From a checkpoint of a small contrastive image-text model: 17200 steps.
Rows from block 4 of the text encoder, named by matrix and row number. Rows with one number belong to one attention dimension. Each number is 500 + 50 x the weight over the matrix's rms, rounded and kept within 0 to 999. All counts start at 0. Numbers have three digits each.
# q: attention query, key and value (stacked) (text_encoder.blocks.4.attn.qkv.weight, 384x128, the q third), inputs 64-127
# k: attention query, key and value (stacked) (text_encoder.blocks.4.attn.qkv.weight, 384x128, the k third), inputs 64-127
q.17:561508521453456492472446550550503491509454504486542566530483413473502479488441479479485445507571521451513515424488489520446523526504451565525507508499474542482383372535442491581486467507435476
q.18:454499505518491503443434612380583370474517480442510457473548544495510537478561461527532578450446512493426553591535527519551483511576446433495529487497520516423424499472363331499445574568473469
q.19:442501577548506430416539452445484475526458512509478566512496445536478482503516471442514520469515505488443468477460523546467519535478519594502498390442542544396589469477533462497569567545504539
q.20:569528491460502493579511357490592461543473549506436601557572472534559502559499558515549375562393520460492452531467553457483534468470455543531510558537606495502529485489540467458403529500593438
q.21:550467521495458476551503409491490488481577479520467530491494511492471562492427538456393508501489504546477384512478504426483527468460512512457567452591534602513433554495455486471507524466463402
q.22:454448467496517470542472501519457518570444539516510477500532509566449553546571567511465512527527490572460466576506545549448431487481430498516467438571513528542444555556542492434538480507464612
q.23:554474465504507510496426521465522559570409447546566502490409611501573525429522551496547508518608449447549466529535376541543507519508427453499535585517495495446481584510509553509447522437486441
q.24:534555494519495430434438519535485543549533411476466594531453452507509527471464431486516436451368464525411426459556580577529420521476453493585482606614511531497494467421474397527614484508453525
q.25:503639559535553505518544418562598490490474565426483518509608479541568438437536455462469522546517493447535485493489575457531489528446446474490526451579504564535442525453500529455434490391587546
q.26:486481555539546494546523457490460526466460491520437455502567451491535395448476509527482498476544523416540465578565416442429453482447528473440527551500505571503466542416457531496535586480469509
q.27:325480541517505574473548484575476553559463524535548452560543513381421482386471484421505483468477428558501558486516469461574594542446456516509480514332483456480476500456596473545492495478490540
q.28:438515373477484588516499485468493477531503531478530499521542525515521458551526506461501481470403561578530535619460419483509476455413445489479523547523512506445556466506516552588548510574449528
q.29:485470413493419478488517487469525460562461496473518519473513553575502462510611465552558516508491511503469490488532497552427583494543537591572508477493452477532470545472540469447453518402448418
q.30:487523456551517524607494558481547463462544454557520479470548540517585463447447492500506523555430481521507503593586484506451582571549590528436514500521511469528535465416448504545374539442564478
q.31:505488540507486515488443465404492470508448505417521544507507558542421458417516536474516463462510454525451509427522452447413448436591498495603435475439583519482469438600448550505509513501483452
q.32:567530514572596513515454457580551522484519539550498492471572584513584516423453488589485395476449485556555475445503501579437509532470544591535504459443461546442432484485483467538468513572501504
q.33:505585474429467462434540495537585431494479531545468497518431499534582512536455462463562471566566544510439562500503486526404503424509455532511541431505504490385466470562489502467530532474455475
q.34:465523474542535498510464473495529519469560528545435495574495483479496511403517503531484527447467478440541430515534403514518538509432533555537486397384509466427493484446505517508594457502592527
q.35:509531481455484504536575488491497487453452512559463461517582483417493461488519506533429472484507562509623563572521517563496488494461473529521564508464564434463485486496526464516531512478470550
q.36:494517622482464509565506517539560568466513479436559473560533590493611553501371478481518504561527425530516470526511502620619514431548474519526336374469465496551506500471362542441481498547570446
q.37:551471523523494540505444538509558434488537533525458561503542523493560467478599523419524428518620506417518520429427442551523424580512558559467473444497527526347483567515503460418470589460474457
q.38:510527464510552515498491488476477510518532364546554464487549497469512556531468582407485372420532549495487512496475561522588540548502456508545516633511557471625501462571367485516539542440526560
q.39:435433469489454455505560516568545477519453505434498489472519539417457511504524487488446498562556425466479372428399537515519380558410541503503593493525488562572491475476467436529397539408461515
q.40:581457492374493533508530523468491505479484504541480481523500461549513367496481617476493436490456459444663463476502500524469534488469446496435534514432496523523514530446449518544442502481496470
q.41:505457374539488411553532556507564502461621504544485525495523489508558565470477449514325563505495525495464502515466517477560613540448499505507529520542468533545425594508573458442461537534533499
q.42:525477532590490545558508514520563610447522560478474505505506471532447482539514527559538548439513561524495451548561533482478603528452442460587492525560538529614446462450597546558520466480477459
q.43:467507458546546526450491441610526537574550552503466574523489495494477560496396422498460479492522548491471495581454583469480493460559418429441563505498441531477521405466586554505414521530514533
q.44:491457491485456495626550499478455508423540493448477526491547488504592509556510465381457473446446462486565477512491480512584420535486492451449430449559541477553486489480584546460557519485512458
q.45:543454523401555459497520541505439527392500478447487615549441505497497632528557585626543537434562469480469452609639485611529544506524574490349550518522528555541527473546486488499537484531473540
q.46:534604462507529503537464485454516580477503522521520426548510532453486619469433443406500507465512542583561400468530437561567484452566513490548505494450471452524546527486462370489454481467434497
q.47:456520514482550565469444474482524440584441467480522491457540550541573491498480567516484475481522519545550536471554418431562418459471435469499423471586475507396545540451574480460461469560451564
q.48:501486538485487512590509427540521573532535479509519504438542469390468526511508507504503558485521527559525491518432442511512594493646495463515516491474508455486495393563527488474474477596484468
q.49:566484552534480529486463485485417485456652399524445526428607488533507393482407460538429525403561593613584548558402567465430461486478450388486530559437461461544586425590566450524481572486497521
q.50:515484422484506582431476430443438438542475502522475439573514487538485543461549513452437558461455533494482511523498476640471480455534412472508517528421536405535550470456568475478502550539410519
q.51:555434481551518485489463508573459468539528518608507500485476470551560546480562494534527468540512455551506513571431522401539417570622468431407576603471602447535439488450612465477535556565395605
q.52:453518470539539569516586485487561640498491555541503535600515485551440587471460509478462465419545479562485443525470450556554542473408642432561524487564488529491479372483410560555481505493532484
q.53:495412452448551500527531542489529420504541530477414443534506513478543541546645567477491494581587524556592464453473484481468598377463514559546458537547537548471422525467496512534579510493510528
q.54:548426541481523534443549427511585513511471558499439438485557482477529496491534530585503537562491530452467483489611468597504438524497484562525564520597612485526481522507459403471551434499555517
q.55:500453512453465542508524539505577478481559566474573471437582445598490550456482481428551488515538502500492412408477549484502502375470537600469474633493410517490553488472588458448457561532505514
q.56:447539451446520579543555598517550500557511540484547548474505531580509529587491565527505523519547597549438569550540457535462496572510465487541435558525541406491493595491490434527526503532563538
q.57:549504518500522552632559434469544508517531493474519558520461486496514445508409535476459503596451481496461569544519531515606396509519499431587600525482490527491547464480547447462556572547517450
q.58:505550540519524581539509552445528448502471534527532621506485466535582407575500532507464556509642559540458565523524500352517492467534459539450503475453535569551520536489463486396484505454563525
q.59:509460447466477538453481456556536415456517525449443499485539547511489478515540526507483546518410427448485526556533544533510455430623570518513536410477462514548579590509530506478483435556542530
q.60:535587462528546588590484597565526513552516558490589529448504602525455474542524490476548574525518525474543560389489605541451554568645570583480532518509511555504530448420447529527477489460566462
q.61:454474491491510492548554473548520444383466472495467548554478439423493496469530458498517525466420505422414469464499544482478468525530468493515438552494495510558488500620459545491522505441491543
q.62:484451451415512514477412508557521415491541561494551491414427528489482486518520449427503465513472520427482421578487500440489518498527543507492549497511517409522470528555491482468494562532498430
q.63:461443486498519657551500600505518601459441524497582406464454450425401520450509591460457523463456407530529467416438500438489469501524454444433511449433450520515507444562510494451505513509592519
q.64:447458498508441439470528456531560526543566470458452537519505401428560425433491440458561478558497514527494476485524515445545537562513470531553485471515587569446610534445473477516542456526578452
q.65:456513502532519405463425518485492507528476512521446550451496508446444534490540461531405449505508487597456573532490452622419471524442419519543627505517504454525627574551550576564482489410472580
q.66:493533435487514501477517399446536534497483402372581434504478563502520495478475592508498536476429481574513524473496442477482385451571508450529525523467550599440556431395513490535429553517514513
q.67:567474471554469471549477586580545509466519389480536471565530498391544483498508582525559529531459535508518495429572509461390428609398591494557453452440507485511511526569491594450421578485554592
q.68:470547630549516505452493503533495434548576443612482513524514457553555494611549504522560380429536552584517446466537539529573414564548557451531606520464479564521445462508565321507578507536409567
q.69:507480458502536545482478413521535549474560489573497498566558504463419420433538579445527496558560502559445520548511501513518547435480571481473486481542504563451552512526495534461530508506526528
q.70:426458470551400503519476418484485473523511463366450442426546444512503447535473414413503489517483543443478539460540451552403446491534556565527486473475521430512589476467539465446444530483524534
q.71:424572529481494499498478571517482558585554478609601540485430605467432546505547566508678607475541549490505572409503533423520484530516505497463484494493542512561428479614567518562562517408531434
q.72:409530493477534514396409528470480518478590544519448500495515509442511514530444436402573527488458468508551518423507456432435503590508483478486513522595560536405535479495464536487474542575558515
q.73:449524500511494400474539453631503498507514539535460545524480522536532527589458512438538570532441569480476484491498601469377477506500557529553510568513493470567450564444461502418530466505506534
q.74:502454425499458515412551514550561456460571482523566542506569532556477516509413492426474507522476505489482467530582481523454527500472437473566431471481451494455487461487582469536471490460527523
q.75:460544521526484470586474506464554569388477628503459549536472613492497509476538477467479490493643588539425517518516633518516587522438516504565497492481562489453524463482445505495455475493500485
q.76:506391481506492501520546436454465469375549488462383552453488430526461501530501535630581512520522404534535521478446532479459570471448525430456422474500522520593472457435479573447531481492482550
q.77:602531405558535463453544494558494491469484439446498488540459505504492510499533506446558503478569480593446504449560416582579498507556457479511554602520565458470493472487440521455565563562538489
q.78:492419561523426571407452492448538437464477510565514447472432540521518439603485525447542499502529559559573551580536464430554531415558560515460460475533534515539464519498520508559552421541459451
q.79:517436443532434532511514449584539478447376486460502546468381532490527543561444512521527488460551530477542508514465464471549455456495470465437607499520427514480465518449558504485519518525511483
q.80:629492429497485531592429459451575517541557476541497588506475623528492450447543518474575438451554463508529420595526522507546471531614537486552509485444472490538443467475552597530461567537489484
q.81:500560452467475513568479541598445470402499505554459493614537551412585537573454576509490490537514580537567496485476541472545476542505558493484537474493419511483504577568474562518560520412533552
q.82:522566511494568473429463495646495535464493464534569530518444525413432480459506544455428508470404472574562544499453478522507530442455432570518444406492469472482474296615508529477536504490462508
q.83:483501527491529569534511461511403459499583517534375498529563532411470378441477434535476505461466455592540405518552488490508509455454473500493533538464538462550555511450540459409554549423536563
q.84:564546589465464551646491465570505486523525494555458504412518496454575500412533473457540465451547585520501525493517512477549497502550487527492491552500569482557488441587529426484412542477425493
q.85:518494520506492596473610523498557485537472434476490482636519512552457524467580493480538493469508457496456442460431592475532442556543520411504425405624436449446473541501465565485526562485568486
q.86:526449496583469527478450488588510484527407525455572487579474452498475466589525468504519475438548480500534437433518545564576472507497462534610492485549496529547469482525538490480471438494469468
q.87:528510533509427542526480476584549570576583453505407510428526585446463436525529588473553504544511511509520499528543545477487554560424621540528501537511564489482534625507493540559539439414501516
q.88:449496533573534564605491553600520546430512588592568456457571613496488513532566391586492595469518427500453527524573463526499458498502548520545528469493481490512548465453441470412547505472468534
q.89:559530407486520481566563499491528503521523437583444539502438541489454540512515497546563496514465419520532452596492401452394491568574543558539387436435563416534479532556514533501494475450411438
q.90:509515568440554483523534550467585548494579493426454535541518538494466531553467509518521611477458463508445545526506526599507546489490571474505514506572471485583568484481504555542520505449473580
q.91:490475495482524529517541553521472475476504516485554523412532503492440525484515497436509469484395511559535567505455552453538453465452445440464477456544597440489447484526565455474481532498482470
q.92:551518507482485553536527405507516497551572566521495465521452522557531530587524579471519632446557494421521632534486515523583528462532479581463458497509526515631478528529448477463535510507611502
q.93:502474490505399541500519441470540397496496481512411552500504432539454514490522574586491522503558515427478499496571413500480534494501502503450587476446530488506478501525510403501523476565484495
q.94:420449380471523588447491523484474575532570525471514554525405449507436445567515508594493460488404457517597530527472573499570483468426457434531539486465514441481533465439464516504555515547501547
q.95:468499457531435571445558483501508585493498504514503454407609547460619418483552512433464564455492506491420473462486455522477576500520466511450420511491525439538493534564556483439451509426499472
q.96:536427467552507496433445455504492567500520528576405505482482526519597475469562463454508490485520515353536538649500569553538453573492519506443496491423503519513520508517497520478510491523543534
q.97:407473462424466483453437428407553443507520498471485450431440515625526455466492508544507434620514506531542473514456552497533462476539515549467489498491437558420475532539441582512551457532481512
q.98:506563551550523515406638470544478538468483481488455509522481631441483495584443449544524476397474505493529519510543591478452560379552572504481477373439490572512494462473539490538473457461496523
q.99:527451483582578531439471429493616551508532496430414562446594483484513560522526522521433478547542455508451475404463527507510464457464547415593506550560576547449559528457511518565604556433487460
q.100:452389581376593524539474442424568614489498507392492530546487348481490468414495486444442522491453425477565501525509554421422451515484439476477512425493499376578456452531389532479533501534554517
q.101:557441486497550561480456518490506555488508536363429508521531536468494497441486425505463543525536396521470583535520510505428452548575560549576463516376470463420494561487539465541554461515447546
q.102:551446513472472410539473549488523391543470497498465511559496552529352552415533530448506415527522553470549517526446415445479569506576496566466465499499484477447475483529491525535474514543545613
q.103:546509571512563492414459489539536534381470499491434461505470470550435494463538544465528452454476550489542517437473530472454443457541532467436528584511536568478501585489443578434487505534504443
q.104:467526485497435531404487397492390571519531484446388457576532503530529476464440426523493557436373477521509473469465419474507495502403462546526547473499480480470539441478475518576529431527425470
q.105:552517432570506511469477467608554487565527467525478462461583532531445455569510539500451441603489530502517474447561551511565585511555480525410494494536452477539499503575462484568481448476508451
q.106:521476528548421555456459472534450446536497417473466509475566541506584515504572454478502446451487488547509482555533490462516460529537509486537608459505555513475508513463439512412473487496429540
q.107:458483498456430527448553521436472519578536400510487517430461519394525476422459482523449514478472516461479456583367400585450494449435444464483415500500502607423602497557475451460557581533427483
q.108:494465512402403517468539520439474535489482456448401553528552373409483472465446473519416425388361449464482487471455448507502438525576540476501500446477482461606427395405435465500473453484461433
q.109:503472471538450550465496508442524527502453491495553494475540430490538483560434493516497533521528481571501465403489479496493505571416396491542570480500520490461571595535488486442500570520526561
q.110:521441464454498447526545438502438490400527463482395498527441602442508450521529559557465424502557355443516512442475525477388462444418476501458485576451460418467464570568423456603571597476567438
q.111:495457484524502501584539508555539469441455468512470494507525567525510535510424583480432432553524530499445510537480511604447512505489591514523568573530531552521560609470444527568498475482526531
q.112:535430529459535532440512483560507542455438601494597600508480454544513508622484552512501504515550473510497485598534441474430462592455456458531482661508486353458499520556502515556529426522552573
q.113:470494413499493546404403518508477540521494535427571614521542438547427564511457621502514472478542490495525490522472525547487467501526434531478547496490490584452566580597491652486492480492433518
q.114:500460581453515419469422484457510470562497452475506536540467458473572485477361521452449498664490453530474511496530428426465496573556487494517539504521421479599531522528500569488499490488454462
k.17:492470484491502519565594435507499529436510522440413481558436495566588531359491526455527494641545520522507511462543435507532520514545511462529536510519506468482544485488509476512531497481417507
k.18:498544498468500527493477489559512481527412475475472489443517505556535527521456531483506575505500521422581481407523540479448533458522547571502567480533492466525502465503504551425548474481534497
k.19:467471503471540483554445476490401553475545562516414433599496492544482522457489501507537411481472513529533507507571450481490484469481540460495582553600510414518437517512592526564533496461465460
k.20:516434411586465539556451588458444570540444553556463555557495397585471578567542511535447536482628451575457507585439525478442479436500511460529577478494470520496531455463482554510555487523585538
k.21:558538577480561546482479600511464472448548502466509580432549467487502427528579498560404500478584474450402505552585448510573470537552516491477522541423473508478465520445528455504458581438498574
k.22:444489539521506505520467431518553461550492557521486429532580494481487472484426492571595574581540547459572447511608519443541522438411534562468508534493626641521555476592433522454482495489531512
k.23:514418572502603472521586501470535449521543491480420486532505497503553578583389476388507556534567547532518498422513548435519491452500537462430561536510541548532370514431616459439531519431435497
k.24:461516443452349585481493523534502608513506457492607505481536491579423594492480659470457475569545548501525467500455454441438542505422414509472525548447413523461533560414473483493518547536438473
k.25:500492483453453512515474537439553455421495453533478519598434531498539534537431472547528568527487562423529556491514501494558541414527524485461500419551458508461642469470518502376604481544440492
k.26:481539449413480533428458529519476483507489522505386466533559545365583549553497506309623513476460502510442547575530509485500542529519550542477542514442503466541611446465486449570604465420550474
k.27:472506498514561394530524509493617443528477455404494583434482536487538517512525558449482461529498430426488528413434517579467527539468473477431493508651570475450589539497477498545499522462513625
k.28:613440541435462508492572571529547569489558481569511505500418658458509445465463443490580458424468522545526433522578552560536492421469512513488440585476441512479542464563480455449396441461512476
k.29:493522522461539484568547563519504572479492477557405543614483456424482574442474577523542421584524521479498440530466558540495465422480612506457514585514500550476494487461517497556505498446495499
k.30:423442443482465540466479458518590506487557498500462509581475521488534537568493467494441459490491476567543440647473546542506483464588439418508400421534510445452405542655520438502559501457550508
k.31:534479519511476458491531553490521539556570515492535452510556523531531466443456510646504424577553466408444400561506496480470506471545467503548589452497519408561444465467523493501541502494521470
k.32:638540430453496418512492480499493489461540542487490507535510489536539559495551540485477501531484465464440423603560442402558470487551430447441476424530583472519538541557473423518449488511476488
k.33:510559543475476461486413515485431456431483537475543427482471561466457531477512484551463538563500502485645445446437496466456459534507528445559498516520497535531453438552478525464542508582435536
k.34:535535505558476433524510542480472493468504545615465489579537547463493512500528455559516499534419591564420559396482564506486547504436443499481507517578506528564512552510508538453502433504457458
k.35:501560449493529433452546500461515561554474468467511484428496433381614547485499508491543519503477426548505405546444533531570522459495540592440535406539528489457564486447429512474481512473499485
k.36:505509436459443475543537511540478422530528538537512536493484375527415399592591582427517401571541533521527477482445536473434482530425565450449535462535485470399414508543526463486528581482450507
k.37:516488493447530492543501490486484559510412390420441531520527528502521590550546526488448553406515497506536577655464420470365530426462463528505571451459587494585464534436437537588505464521585512
k.38:413533442519498505485527488517433503488489580434504475484541551464400532458538412455487585495454443460507423564486549479542500447412452556548471445399496543530609434441461468474523495541516478
k.39:492525534417499492542484464535464569475596415454504560489459535624510471560461441485539556463648472493616566553483511410500369514465464502515496484571362492454603522493485380487500463573441488
k.40:508517533505520478527475539586508495551421517388486417440427535506530548498539516446441451367527545457487658436510597532525448544478534550317445486534493457517513564481543461497588517523432589
k.41:540506578521434496485486500492534405493471444448578506487443526442513445423542475522555567492440435632623406581495543427502532507531592475524397453450534508500460463492523400539579407427560391
k.42:492514519471495436528531456523510543483480479480474367515486507585547443524506434499514451492546430539586559554563505505511468509540418511423468476438532501539542480498536487492552495547549475
k.43:468399450472487468493503541543455575449491430506569483511441521555526573512461457527487493463515500421518519544508526467510542476535536474552485541540489578605542539494515463609511482498472466
k.44:501446481531544553504532519551516463542498519538521454413500471505525520504586408514563573526503569477479463492474398453418487592514509525512482514433468560526477503440458439534385514495534561
k.45:535580501571520464506441503496460475478535623536545499488608504491492487540419493549544394579508597424476457460548508539596516559394525435545391482488423430559491521580503531463472462523570523
k.46:441422458538475412384488497626607560462544502493451515488440453460514457496527442570581525452490463496481502501351578489422627492470466481513514445565453563414492501562400526608499481403559445
k.47:534492534491538510559573492498542581469513496480455560637436519496565542463551451533567551488475475410523476444462558574472505499495486589522491534537442510534527444586409513483490542514461433
k.48:494568543511516519438433492519509535560532531432469450595566563420462498481438426518587546457505511492477461452532526563550500509556513491556468500536536460453493527544469448463480521518526558
k.49:468587426515519450487545575583582546517521486434523433451426502486494508585523507553451486558461570480465471530610455456484505490527466493546520469556486488526589507514447522519529482476487496
k.50:516584471526481496431512438464509524616500444485502566572472568498543576488515558487474616466561484543477544520548558520522500516569472556481542500549557532461572575545451528538515481540602508
k.51:491557498444521498555503614516524566525472527444518604468492575507492447544459515532521575470539467496525437547513545542588503464532521504539502530419481542472564489400483505558490445530539550
k.52:506505502503464464481489483483493424501525455523581464456535445441561497474441427469521508498472545489551516500454552456415563550560534506484466470522598478651481424457479487513439544486538438
k.53:486528504555452590554542529396564459470574517537549476478595533484539358521490483442516490492565526557473466512506533477516405558527519445477526519480471453469446541583544530503524601461502480
k.54:487471529464510510532472524466503524450562557513481521427521475448525442554541547412561475492503469406557607560477474505429466444480371445557332452614476562478445499585576506541499660494523485
k.55:473520508429537434521547529477473555655499466463483522478423470442511465483458457505484546565481480581412458449502426522539484505505380459467473471527448475550493419388522446563481490497515467
k.56:413417570537618542506485462551492569422541541468498503530479468458488453529523555460492533477489539445510575506533552536519587513501487531429539434500506557461428562514567479408519446475472517
k.57:480548459489417500482555518456525499462568503506460495493532508528583538523595550553476512546522491547532404422500491522441431537465505493481543466506623487380528518521561401524436411497533578
k.58:579516561531488497462577532475529576551501515451466493434505483547488529471536500527504499551513481382480439559449531425480522494547503513447491585483464456524441462567563464430641410557473509
k.59:517586455470405456491552587479522490473520524495489466463559452491526555507480531518465431511514503483573541425578407487519515547400519538534517543580505513481491485511542503425591547565511430
k.60:515493574515422452408437504588477555553545455504368500547474495489493501435428498469501527491598527536550527530518391507522508514479545475472489519497544583499582465551434492586539489462527552
k.61:542594475546506465433405517431488567487592528517533423493485457500533543477463581490441521437498499465468592527529418423540527508466446579530503495478545423478538477528517483546533535509565487
k.62:451556483472410503510542569592525533446435491510459515430520430505469513478527548408416558394447476470539462467441514482517614519504447535502545513527516473535477535435538539567497510519515496
k.63:551457528472516549477558567424485510453489529543481478483456652598536572432487528492543556498447565452425456471465445526517569557547455464416597491563555502438572401532482515551473513542467517
k.64:601544457470483525512486476532468444434521560511566445450463455444496465481468503595483454576469492415480529515472558458450422458506451479490526406492420463443440472521549444449533511463556490
k.65:458460500476443564604483442502486492429491530551494515450535503492474477562456464462449448399496476393504543485517500341545517456418559483359525439548569573487443418548448474426597558590458432
k.66:503474520475524528554456548508439366450447534521425455482489453495509490493476513563523487580579429470485499483446461493477344515473546499513558555603445458491447512535542497519430537464431435
k.67:501521445504591563543388521467489494486473590500480490489561559580522497481563458479471517487491520559532485554549437501493536423508491503450515589570486535486502581514406489505548486505451501
k.68:472427527434507446405490433402460601482430602465520505522503531511495498502524540551411469357484513407469411520438519548536530439473458493444544472408554521399515530479563532527436460415536538
k.69:516520521464570528525573606543604409532595486504594528547529547555456325541488490465537531556484491495597606433516566469510462569506523477452462549495502470514501458529505417529546450531543525
k.70:457439471461512511461508459447520560417521476530463420521421553449549525487559534527437612530470481534404463529441580431520485453485525463462475593543460456451466458514409550568527598530486494
k.71:495526520604452568528523504494541437413552449496391519520558430470521419488448500536460488477449476408475461559490495614509425449464474549409502612490503488561479449465519593483495525575517467
k.72:634568523634530452613569384437397443464414474494472520479566498510491500541550514499561487509467483495544462456401457456419477448453548512462478547570386485551544468431434574485499487584428511
k.73:472487458548492495589459538473494548531583518488497462416494521492540547427490509530445490541514570441535540430544568513502468516483456540485521589550474462443500465454556577531444578503441512
k.74:497477442526535486580435486508488486520485446470465459502505503432557357603421568530514497462475452548534392512555451569425453504574588495456445487502421496525527565626443507461466449546534482
k.75:403443463593499474456625528521474503499485408524500475524486449483484507544537552487530461570456474532548461544436562495477512592529601495458561503553508489498458569466517516552513506450501441
k.76:424536475469489542522453526506483483566442498532521571503480508552467486440566461423483527531637481435501530509582444466492477500432501524494495477481524504534561553516503519443536584423509519
k.77:441467455476491524430527447503507484507541571594531523658509514531532444486510472546510410451536587486524597562525510547466552519458598437492460559496544504495478480546454543474478480580508556
k.78:554464475548538469547572604467477472629554579552562532544555462489509498487554413515478456515504462481399408398505443557566535408518521417586559529536518500533581590558453557515509507511554461
k.79:539516471476517498483487405537434501538597458502493423492585574586483481537465482484492547554556551478507464468548488491510396538464465549455415437500477502530485444423393458509521431483534479
k.80:529510561578526523589514542476565357497462578505525500472535491520510560500478496459516485447638580656432622501401444488500553528501547484440499478557535494538540531468529481607441474507488408
k.81:515497515495532508459543449579549484532545536437511504509389452536446476482582425490486465458517457484495474511456393496433450547576516549449471517419549477545464441497423406489538421483499487
k.82:492466462529470549552495454513517497458457451463500589468543491590555441415517415551514482462581513544428471539423421542491444482576483483480559477441478479473454479443476486440496477513525418
k.83:527523489484459541493540437445508591515512513447554549474467501564534536605517458436391499454494500443530543557507422554450509436484515532501530563423525513489490494508506537463390535536494527
k.84:478560507478615469449534424495443458514497487558533491492460500532515495449492414560600509480487549605523471439510473515448527523558473464467453525517532443472589443496506420541463531566427508
k.85:374481484526510429471527552451519519606478571442514431492423541444460436548418596562570457541494583453538494521474372461487487538534483552524513478457504497520538493457529426524474462545477616
k.86:560470591427472450492465403505510495598464545506470489512454567438518535467503509418567526594517534523405560517435518501506476500542483469558519477503442518448513519571505505593519533449486424
k.87:571565483513424496471477545489363528372620541509539501559530363467566527525561403459563525537493485524449514540520597560420494495506485493618459617480407428540524498510557409536504525408422549
k.88:509524515513562430444495593472542486500567480526520523500607542538586445496443570550497510515502413489510486486489503428476508453501500446435572490490493506494558498616524489409462549513547492
k.89:485458495504609397391473619465518498435449523447460532544507482491487506386560472532504510460509478561486511508486547433474487449476512474500572558533424543517503423494633507545497382491496484
k.90:479551492492545521505436450529538467494450534419443543461581502468426531516571492519435432505540623434545415468570501464528458513472502538501521470483523517414545500432504520488537491474529564
k.91:457410549458549504569488543448538499517507483511447502488513528517424571533410454567466403478547513439499438482579581531487518567603556494479525422509435556451460452516498555534493563481472495
k.92:542445505520494551426524428547476538574538490540500559493541490584533413498538515537476528583475516480467395479501507513563511490490478522437522456539512522425430507609545459501562535479436529
k.93:508492571483457563528508492476448512472498451471461431497434594448496520472500451410479472448588437508523458434499597526540564502501501427481508478498490499503503478572568519389553452466554618
k.94:511495583396495376460462484472437430391472406538524545438564520474397553546532468562454483474536476465487480494563419516377502460520526530447554496494529501490521568535553481495436506467496514
k.95:613542503518565470409440513438489519487572460444459559497491472520500560433550528546591517476466414505546446500613529543495465531585566574375440473499507549452542497479517524576473572502428475
k.96:469556538439519470527414437471535537544491511405484437544522474529456517439472490413576507481501433423582525459386586464508489492494518475554479500539506526479596541483440497420482485526489523
k.97:444500543389512500474498458502487470550430501444407528459423439460482571467454464418464517520480426486525489555478516541478493474528601483440483558536503474476540456570461433436515541453470569
k.98:511470636580419464392391508508500468487505467459403470588459500600453582508520561439558430513534431473517528491413518466511399523530566452497547464606493533440599469445422487505530489522503427
k.99:523522505512397504478508518487488536448507460462513492450541421497489554501496515481544514475475433565487615482489504576511568503482541457426485584503446497496518438625395513395489463509549548
k.100:514467525469421515432510520641495478578443485485463595537375531463510510525556462488487497536587496506522561540459609596549539675465445572502544518461453493447467478474511432454597493559588511
k.101:458585508456500544552459524433530622488507425502476492553533538570536535507437511452561535546490472521542454493559498522546465505415425420432490505540553516485385465542490436480449519433460504
k.102:415452478490495428554559517463453560488498451550517531468480544590548459571549527432415444536401509524503505447498484397484489481505555494448525546414451474477526469452530496471388540437395504
k.103:506400409539507490480396479514481537520466483487505544473560430534462476452582383467500491568557538425418470486474539571404498475576627464448414471555506497530462449442507383468511562452447509
k.104:517501456557527455487489544523424504447471464508579435430461560494477541483448497508553494547547415468558554438511491525539445474529421499497616517525466504489578482419505533518536575478457435
k.105:478484526504513522487513436532480538464519549495596496455560514383497404558437518398544498447518525463563420620481531502501453520507532481563524481505493478458566477510504507410530585549526509
k.106:471577531435561551532431523476433465491514504447448490431500457499527622574521485510628542515480566474594427504564531452458508496539520546528510461478404505537607448367477432524457537544602518
k.107:466491475516559521514469513505559401501519548480597480463483563595539521458588543482466478509521451486444629441501443513523594503432358437605543497472358514537441540498420514588434420489487458
k.108:578454481547503451489526508505451521470474490475496483531503520513518545565512482500567513447616484514472440474498573486521612433416516526473474538510442534536450512430512539542534573537518505
k.109:409460528484436507474492416489507469551468548580565592484470524446525499478617581573449559498420456438521432415400445438493522500481472525467508406545538594455460437489502571545584591591549486
k.110:507603549405594499503443410520483584420498540409380418566440545467540479418445481516459462502450487450434429536493412468572344558509574513486433548514560542543470434435527503555414441545476420
k.111:442509516436539491494456436554511446523545562491560580629482444520488480540451474566476438575487523454493430514457431492516550441526488594504461429464519418501454395497519511530412472563481501
k.112:504401509479570513484593513446476433454536517500456450476589529453472471440552459510461468528605562522487489508474509453445456511502509520473537415453486474559553499535535486463464550451450467
k.113:507537450478507395531600411547534472530493552582529525427553403495586448460478425498529589460529445540487501488449580466523531485527530421481429516611534508519472536534498470576515467451546409
k.114:546564480474459546503398402597517554505411527447496547451533450489531499452475574518571533535485548473509511411427502461548455453558499469562589497563579488473491383555443549441495521488546514